A small multi-label image tagger, trained from scratch: activation gelu_tanh, 101725 training examples.
Rows from block 7 of a small multi-label image tagger, named by matrix and row number. Rows with one number belong to one neuron. Each number is 500 + 50 x the weight over its row's rms, rounded and kept within 0 to 999. All counts start at 0. Numbers have three digits each. After the name is the row's rms in percent of the matrix's.
After each neuron's rows are labels from the 100 images, of 14848, where the neuron reaches its highest value: "patch colour" is the nearest of a few named colours to the mean colour under the peak; "top examples" is what is common among them. Only what is clearly more common there than usual is listed. The data: aerial photos of the United States (SatlasPretrain).
# fc1: MLP up (model.blocks.7.mlp.fc1.weight, 384x96), inputs 48-95
# fc2: MLP down (model.blocks.7.mlp.fc2.weight, 96x384, transposed), outputs 48-95

fc1.377 091:530543549435555510530494500455445499453418504560470481495477556519519458557475512531541458535508564436460394463443519489481630581554497500441477
fc2.377 085:525467483460547466475518512515511413468414590554477549518513523574399538544540562515483467483448502454552380474543526435426524463437542521476493
patch colour: grey
top examples: railway

fc1.178 077:565436448401519579432490524387498457484516468513477538398446525519507524539503514431629540446520629519500508496481495439474501431541514519466487
fc2.178 078:619564491541573492481500550517531487508502529513411535462619399499497496485490468521531482535452497508448417480570462488522511498484485419500485
patch colour: pink; white
top examples: building

fc1.190 085:506560449489568490561457466397497533548529487495472550530540516463439397474522484542523448561501563439572493405552600535530501507558518463486637
fc2.190 090:544555449517488504416541459578564552447527545483448374479531559478514496463455608420435468470554463534502496582549508505470563405428541557468506
patch colour: grey
top examples: building

fc1.191 099:542534498475476508541465530482526457431552502526493500540583474596530522581534545484476467515539504495506436473528506488459494540449464503519524
fc2.191 092:559503533525404558439522426528492502516415505494560536509461450469586401485552542529431454506563521512526458462435439433514504427534499382464464
patch colour: brown
top examples: river

fc1.373 108:538494458503509494509427576433534471440506563492560521507502471506532556505586522512458527507513407512477441517623478434462455581548564557537539
fc2.373 116:588441576494438468528420458470599558486457489431511536441496477491557530404629482508443522504552424515541530553486492391508581493460490485536490
patch colour: brown
top examples: river

fc1.13 119:567518557510569459416505456568507463558545569583543506500473518488601453459526522539503484519562511532516571534567521493509521438542560505554551
fc2.13 124:524531506504524515462489471612621470483470541500576461596518475510447486557477625471443482557499443551478520522516535467368467476527444565460412
patch colour: pink
top examples: river

fc1.1 107:506425505486439574505529502474451474538582473502559448572455537514478489548494505450537516553479598470466530485534579477533459492403506535546475
fc2.1 110:459528482499467586450347575554551413497627489473377523645514475482563483588522491504383487473490518491504448524458464456577425470548552485484460
patch colour: pink
top examples: building