Weights of a small multi-label image tagger.
Model: 64-pixel images, arch convnext, activation gelu_tanh, patch size [4, 4], widths [48, 96, 192].
Training: muon at rate 0.012, 23600 steps, batches of 256.
Data: trained on aerial photos of the United States (SatlasPretrain), 101725 training examples, 59.4 epochs.
Rows from block 6 of a small multi-label image tagger, named by matrix and row number. Rows with one number belong to one neuron. Each number is 200 + 20 x the weight over its row's rms, rounded and kept within 0 to 999. All counts start at 0.
After each neuron's rows are labels from the 100 images, of 14848, where the neuron reaches its highest value: "place" is the part of the image that holds the peak. Only what is clearly more common there than usual is listed. The data: aerial photos of the United States (SatlasPretrain).
# fc1: MLP up (model.blocks.6.mlp.fc1.weight, 384x96), inputs 0-47
# fc2: MLP down (model.blocks.6.mlp.fc2.weight, 96x384, transposed), outputs 0-47

fc1.51,240,230,177,185,220,262,189,195,167,201,217,205,184,254,201,214,200,192,216,205,198,201,179,198,200,200,161,209,200,196,167,204,221,228,171,254,204,196,196,199,200,187,226,220,176,191,209,198
fc2.51,208,195,189,223,173,210,186,256,175,166,202,224,207,199,185,186,172,186,220,202,187,166,233,187,216,222,233,229,239,211,193,173,230,188,209,170,199,190,203,224,223,211,191,199,181,193,211,187
place: bottom left

fc1.264,212,203,176,234,216,181,231,204,205,188,227,207,168,178,206,181,225,207,202,188,170,200,207,204,168,200,190,164,205,235,222,248,195,231,193,183,216,163,209,202,206,221,210,177,208,235,208,196
fc2.264,175,167,210,204,231,176,166,166,207,182,224,196,154,194,237,218,198,209,204,162,229,180,168,202,193,235,174,199,187,209,232,202,209,185,189,212,197,176,197,217,207,183,188,199,191,193,208,228
place: bottom left

fc1.313,218,188,208,148,199,184,204,188,216,195,229,192,221,206,201,201,222,218,162,207,190,172,187,208,171,169,204,209,172,142,204,206,206,175,230,237,203,190,212,214,210,198,177,206,249,218,211,230
fc2.313,164,207,180,194,208,222,217,202,188,205,195,189,177,170,185,200,225,190,225,207,205,212,219,215,195,206,196,149,195,186,235,190,239,189,233,197,181,174,205,227,204,208,209,158,200,157,208,201
place: bottom right

fc1.35,175,232,227,243,177,192,258,234,208,193,233,203,224,191,215,200,204,202,206,175,194,223,185,211,198,220,219,202,212,180,202,186,171,231,203,163,209,191,177,205,208,205,213,238,239,204,213,229
fc2.35,198,205,178,204,203,180,200,183,212,197,207,193,171,153,200,200,207,195,197,181,198,214,201,217,205,176,200,209,224,185,194,213,208,218,216,219,169,223,168,206,217,192,185,191,185,188,241,187
place: bottom right

fc1.221,198,150,202,171,221,191,216,208,210,164,245,184,205,216,203,195,178,234,191,251,182,223,200,180,222,203,224,192,186,207,195,208,235,187,162,179,197,195,209,213,211,187,224,199,202,203,220,216
fc2.221,184,261,202,236,198,205,212,216,183,216,208,246,189,215,204,206,234,199,167,225,196,243,198,195,197,200,215,191,203,196,237,209,211,193,180,194,198,188,198,195,193,205,213,209,186,199,231,186
place: bottom right; bottom left

fc1.93,178,230,213,197,190,218,152,176,176,206,231,205,199,173,208,191,222,245,180,221,199,170,184,197,248,192,203,193,185,167,189,213,195,168,233,217,212,238,181,192,200,232,184,200,184,182,211,176
fc2.93,190,222,206,198,169,217,198,220,207,183,197,203,214,165,214,174,151,216,186,207,191,236,234,206,186,215,206,174,220,232,188,233,159,177,168,205,193,188,188,202,213,183,182,198,189,201,195,171
place: top right

fc1.267,162,203,253,185,194,225,216,202,199,166,216,216,212,186,196,212,209,179,199,195,194,196,264,216,226,240,212,212,189,210,230,223,178,202,156,165,189,210,196,199,193,159,209,169,188,229,225,197
fc2.267,210,186,225,224,225,178,214,198,190,196,176,201,243,222,198,205,218,196,178,235,185,180,190,248,194,206,225,196,217,213,200,185,161,247,229,225,217,216,202,240,233,193,190,187,224,217,205,208
place: bottom right

fc1.307,194,212,174,208,197,191,198,161,184,196,222,189,204,221,192,209,210,246,198,187,229,168,198,220,189,179,189,193,219,211,198,191,204,203,204,190,205,208,213,192,167,196,193,160,161,181,198,188
fc2.307,184,233,216,215,189,217,175,254,199,206,215,176,167,186,228,140,202,202,219,221,205,213,202,201,183,203,188,197,228,199,197,199,195,220,200,211,169,173,228,236,181,183,173,196,177,219,199,220
place: top right