Weights of a small multi-label image tagger.
Data: trained on aerial photos of the United States (SatlasPretrain), 101725 training examples, 59.4 epochs.
Rows from block 7 of a small multi-label image tagger, named by matrix and row number. Rows with one number belong to one neuron. Each number is 128 + 32 x the weight over its row's rms, rounded and kept within 0 to 255. All counts start at 0. Numbers have three digits each.
Before each neuron's rows are labels from the 100 images, of 14848, where the neuron reaches its highest value: "responds to" is what is common among them. Only what is clearly more common there than usual is listed. The data: aerial photos of the United States (SatlasPretrain). In brackets: how many of the 100.
# fc1: MLP up (model.blocks.7.mlp.fc1.weight, 384x96), inputs 0-47
# fc2: MLP down (model.blocks.7.mlp.fc2.weight, 96x384, transposed), outputs 0-47

responds to: park (26)
fc1.209:087148134170063165098074121119169088138129098098154141088110091132102134160102164115150170088107191149127100080114097144135112094122151166159132
fc2.209:101116042102175152130142115122036077145176102135122113108153106124179119118116167123120118159102105171099114132140125155162139126148157106130147

responds to: railway (44)
fc1.116:171177144117115060153140163145167141165123102172086088109152173117118137093178078121095135135112115140137147133137095119135107130091160069148124
fc2.116:138116227131132118066086136152159130141139180140006092138124198114145091107151176125167159130083077100114171133144097109129153152122148118076150

responds to: river (28)
fc1.191:037172105132068100200086123177127168066094088109068074118112131067169139216116126140155174150159078174094139131153156077140106099143129132173131
fc2.191:103168115078106145149151117101095119111151069069187127172133157187103131156149190172156132158191128109149107154157143167124120139193144137110118

responds to: building (70)
fc1.140:112138127147139129199099116152117177134094082080162141121143151052125101098148143135136118191160023122152158131165106166102133073111127135097116
fc2.140:098111115198178156127135152037072135130158097051141181160061118078135184145085088108105091144182096151149121099149123109140163130173129103092095

responds to: railway (38)
fc1.270:127080131110151153087156109120105145088106115134066195156172170077097084140118102131119101108158144138144114120126182127124113176065150081106145
fc2.270:104120171114127094143146082112112061127159157108160127160154157151134154141093068140158166066116146120152195142177160119127096108154105147075154

responds to: railway (48)
fc1.164:081184122156105109115159146116192100186135121123140087070120116140141086151098147121161117107123123184104138131126155065085111126088165098116129
fc2.164:109152154115085090112080116164110146190105181164086123163119112135164139131116116185146130140064098135129173157177142124175136130148095110049168

responds to: building (88)
fc1.189:138205166088116115135131143146162148156127104100155114146154132107165168134114170153212145135114136140232111122143140152088147129138143155122092
fc2.189:126132159148126094130131177122095139162120163101090137191074057129161155105120154116129177137128151147166133163156132104165154163051125130082108

responds to: railway (31)
fc1.151:128158107146105157083072137120155082121159105100148124039149117110123106133083142128120096130127158222142125142093082105110127102128155104166103
fc2.151:076115145098125135102185163162201157163154143141093144144058081100116158207145141193130160100124174136129104113180145153094114127161043136127138

responds to: building (81)
fc1.159:068134099158137188086084067159152094133154105161093130107158086091113134193091162162137192074083140132169144152090114148088180071098125124116154
fc2.159:141164136138113058140127182172136135134111085172039135129115116120110168095125174134171093119105125131128152048152166187150160138095128165090145

responds to: park (29)
fc1.26:067058146181117113093079136123156069134158156133176151085077151100025124108140168100100183154137132162174124136108121115150159131157133122142191
fc2.26:091182103122156162124107138088065118091081124100154156133145081145138056157174120165134138200126115169108152105093092208145123162124139113138141

responds to: river (25)
fc1.126:041155188112134107080086077096179164132136205081071075121166139141198120130057111158163157113129126159114111117124159110100174131142181171131116
fc2.126:140190087075156115154099126098127142162139110087101154082146110158160112114127127213133157082078109127111125170171073132154065136128126126148165

responds to: building (85)
fc1.332:087093101126090118110108092100131198147078137103155122150150110156155076131142104145101083096114135130175145136145112079171138123069142157101128
fc2.332:125087173134121165123143113196094122119117109120126144130090134156093164103154129126102155164109101122144090132064191079128108160186146138070105

responds to: river (32)
fc1.366:145155104129148130103091092101170089121120140155136095155159128191164148148106080119128057096080158139114163138099159172186135163102195110114120
fc2.366:164127097110159153118129100079107144118106116088113142145094103213117174114153141115125161082178100082136136093141148120096095130117112100163099

responds to: river (32)
fc1.311:100137162108147219109028077087159108106135137116090090123123136100157127114113099145074106135128142141115099086096126107188129141123184165154078
fc2.311:140164073025130105150097182078114091115109168094099125128084174155123145164160130161141156093187099135143133083126097150128082180119109159161142

responds to: river (37)
fc1.183:157165098145137127150112077122182173119108187127134082103159094201166130036208139122134126123110118151146122159134114181168103111159133136085124
fc2.183:163140067120183159102086162065094152143099119109045138173121143224167154146136073139163144114159113148108091131138150137128132143132108164116116

responds to: railway (32)
fc1.250:088120140136124137119149131188118134130211147129157177165152148139178144131155093127136107137150193155141042153136134133128112094172132094073138
fc2.250:110091101125126086135142110073073141180139174115139142162182131119160139102189108123159182068138126113155124105139132111165089095132164121117162

responds to: building (91)
fc1.178:171094104125101084143041112182121095089153133077093129147129131080109116128113099161140097083101164134095114136175131132131118076130147134053138
fc2.178:125092037135132140145140183092149129086132184090131138120166056121117135121105118077122130141135126122228128157147124046142092183107106088090131

responds to: river (36)
fc1.373:102171113128084118183084149150119148135090122107068061078126152094115128160064161132122159136197094178148121127137151076168081150141203103131125
fc2.373:138154097090150156095151145137053100088133115065171134113150125190123160102115095136147110101162061142143090128134140141152115138133194073145131

responds to: railway (37)
fc1.365:162045135134094176094177114154153123058179124136146194108173118148120135082122137139096159101136128172120124112055141097204121121157105114129130
fc2.365:111125133089108117131119126085102122163126177177071122140160151084185112133103152139114167132156188087114089136111148094132146095085151135161121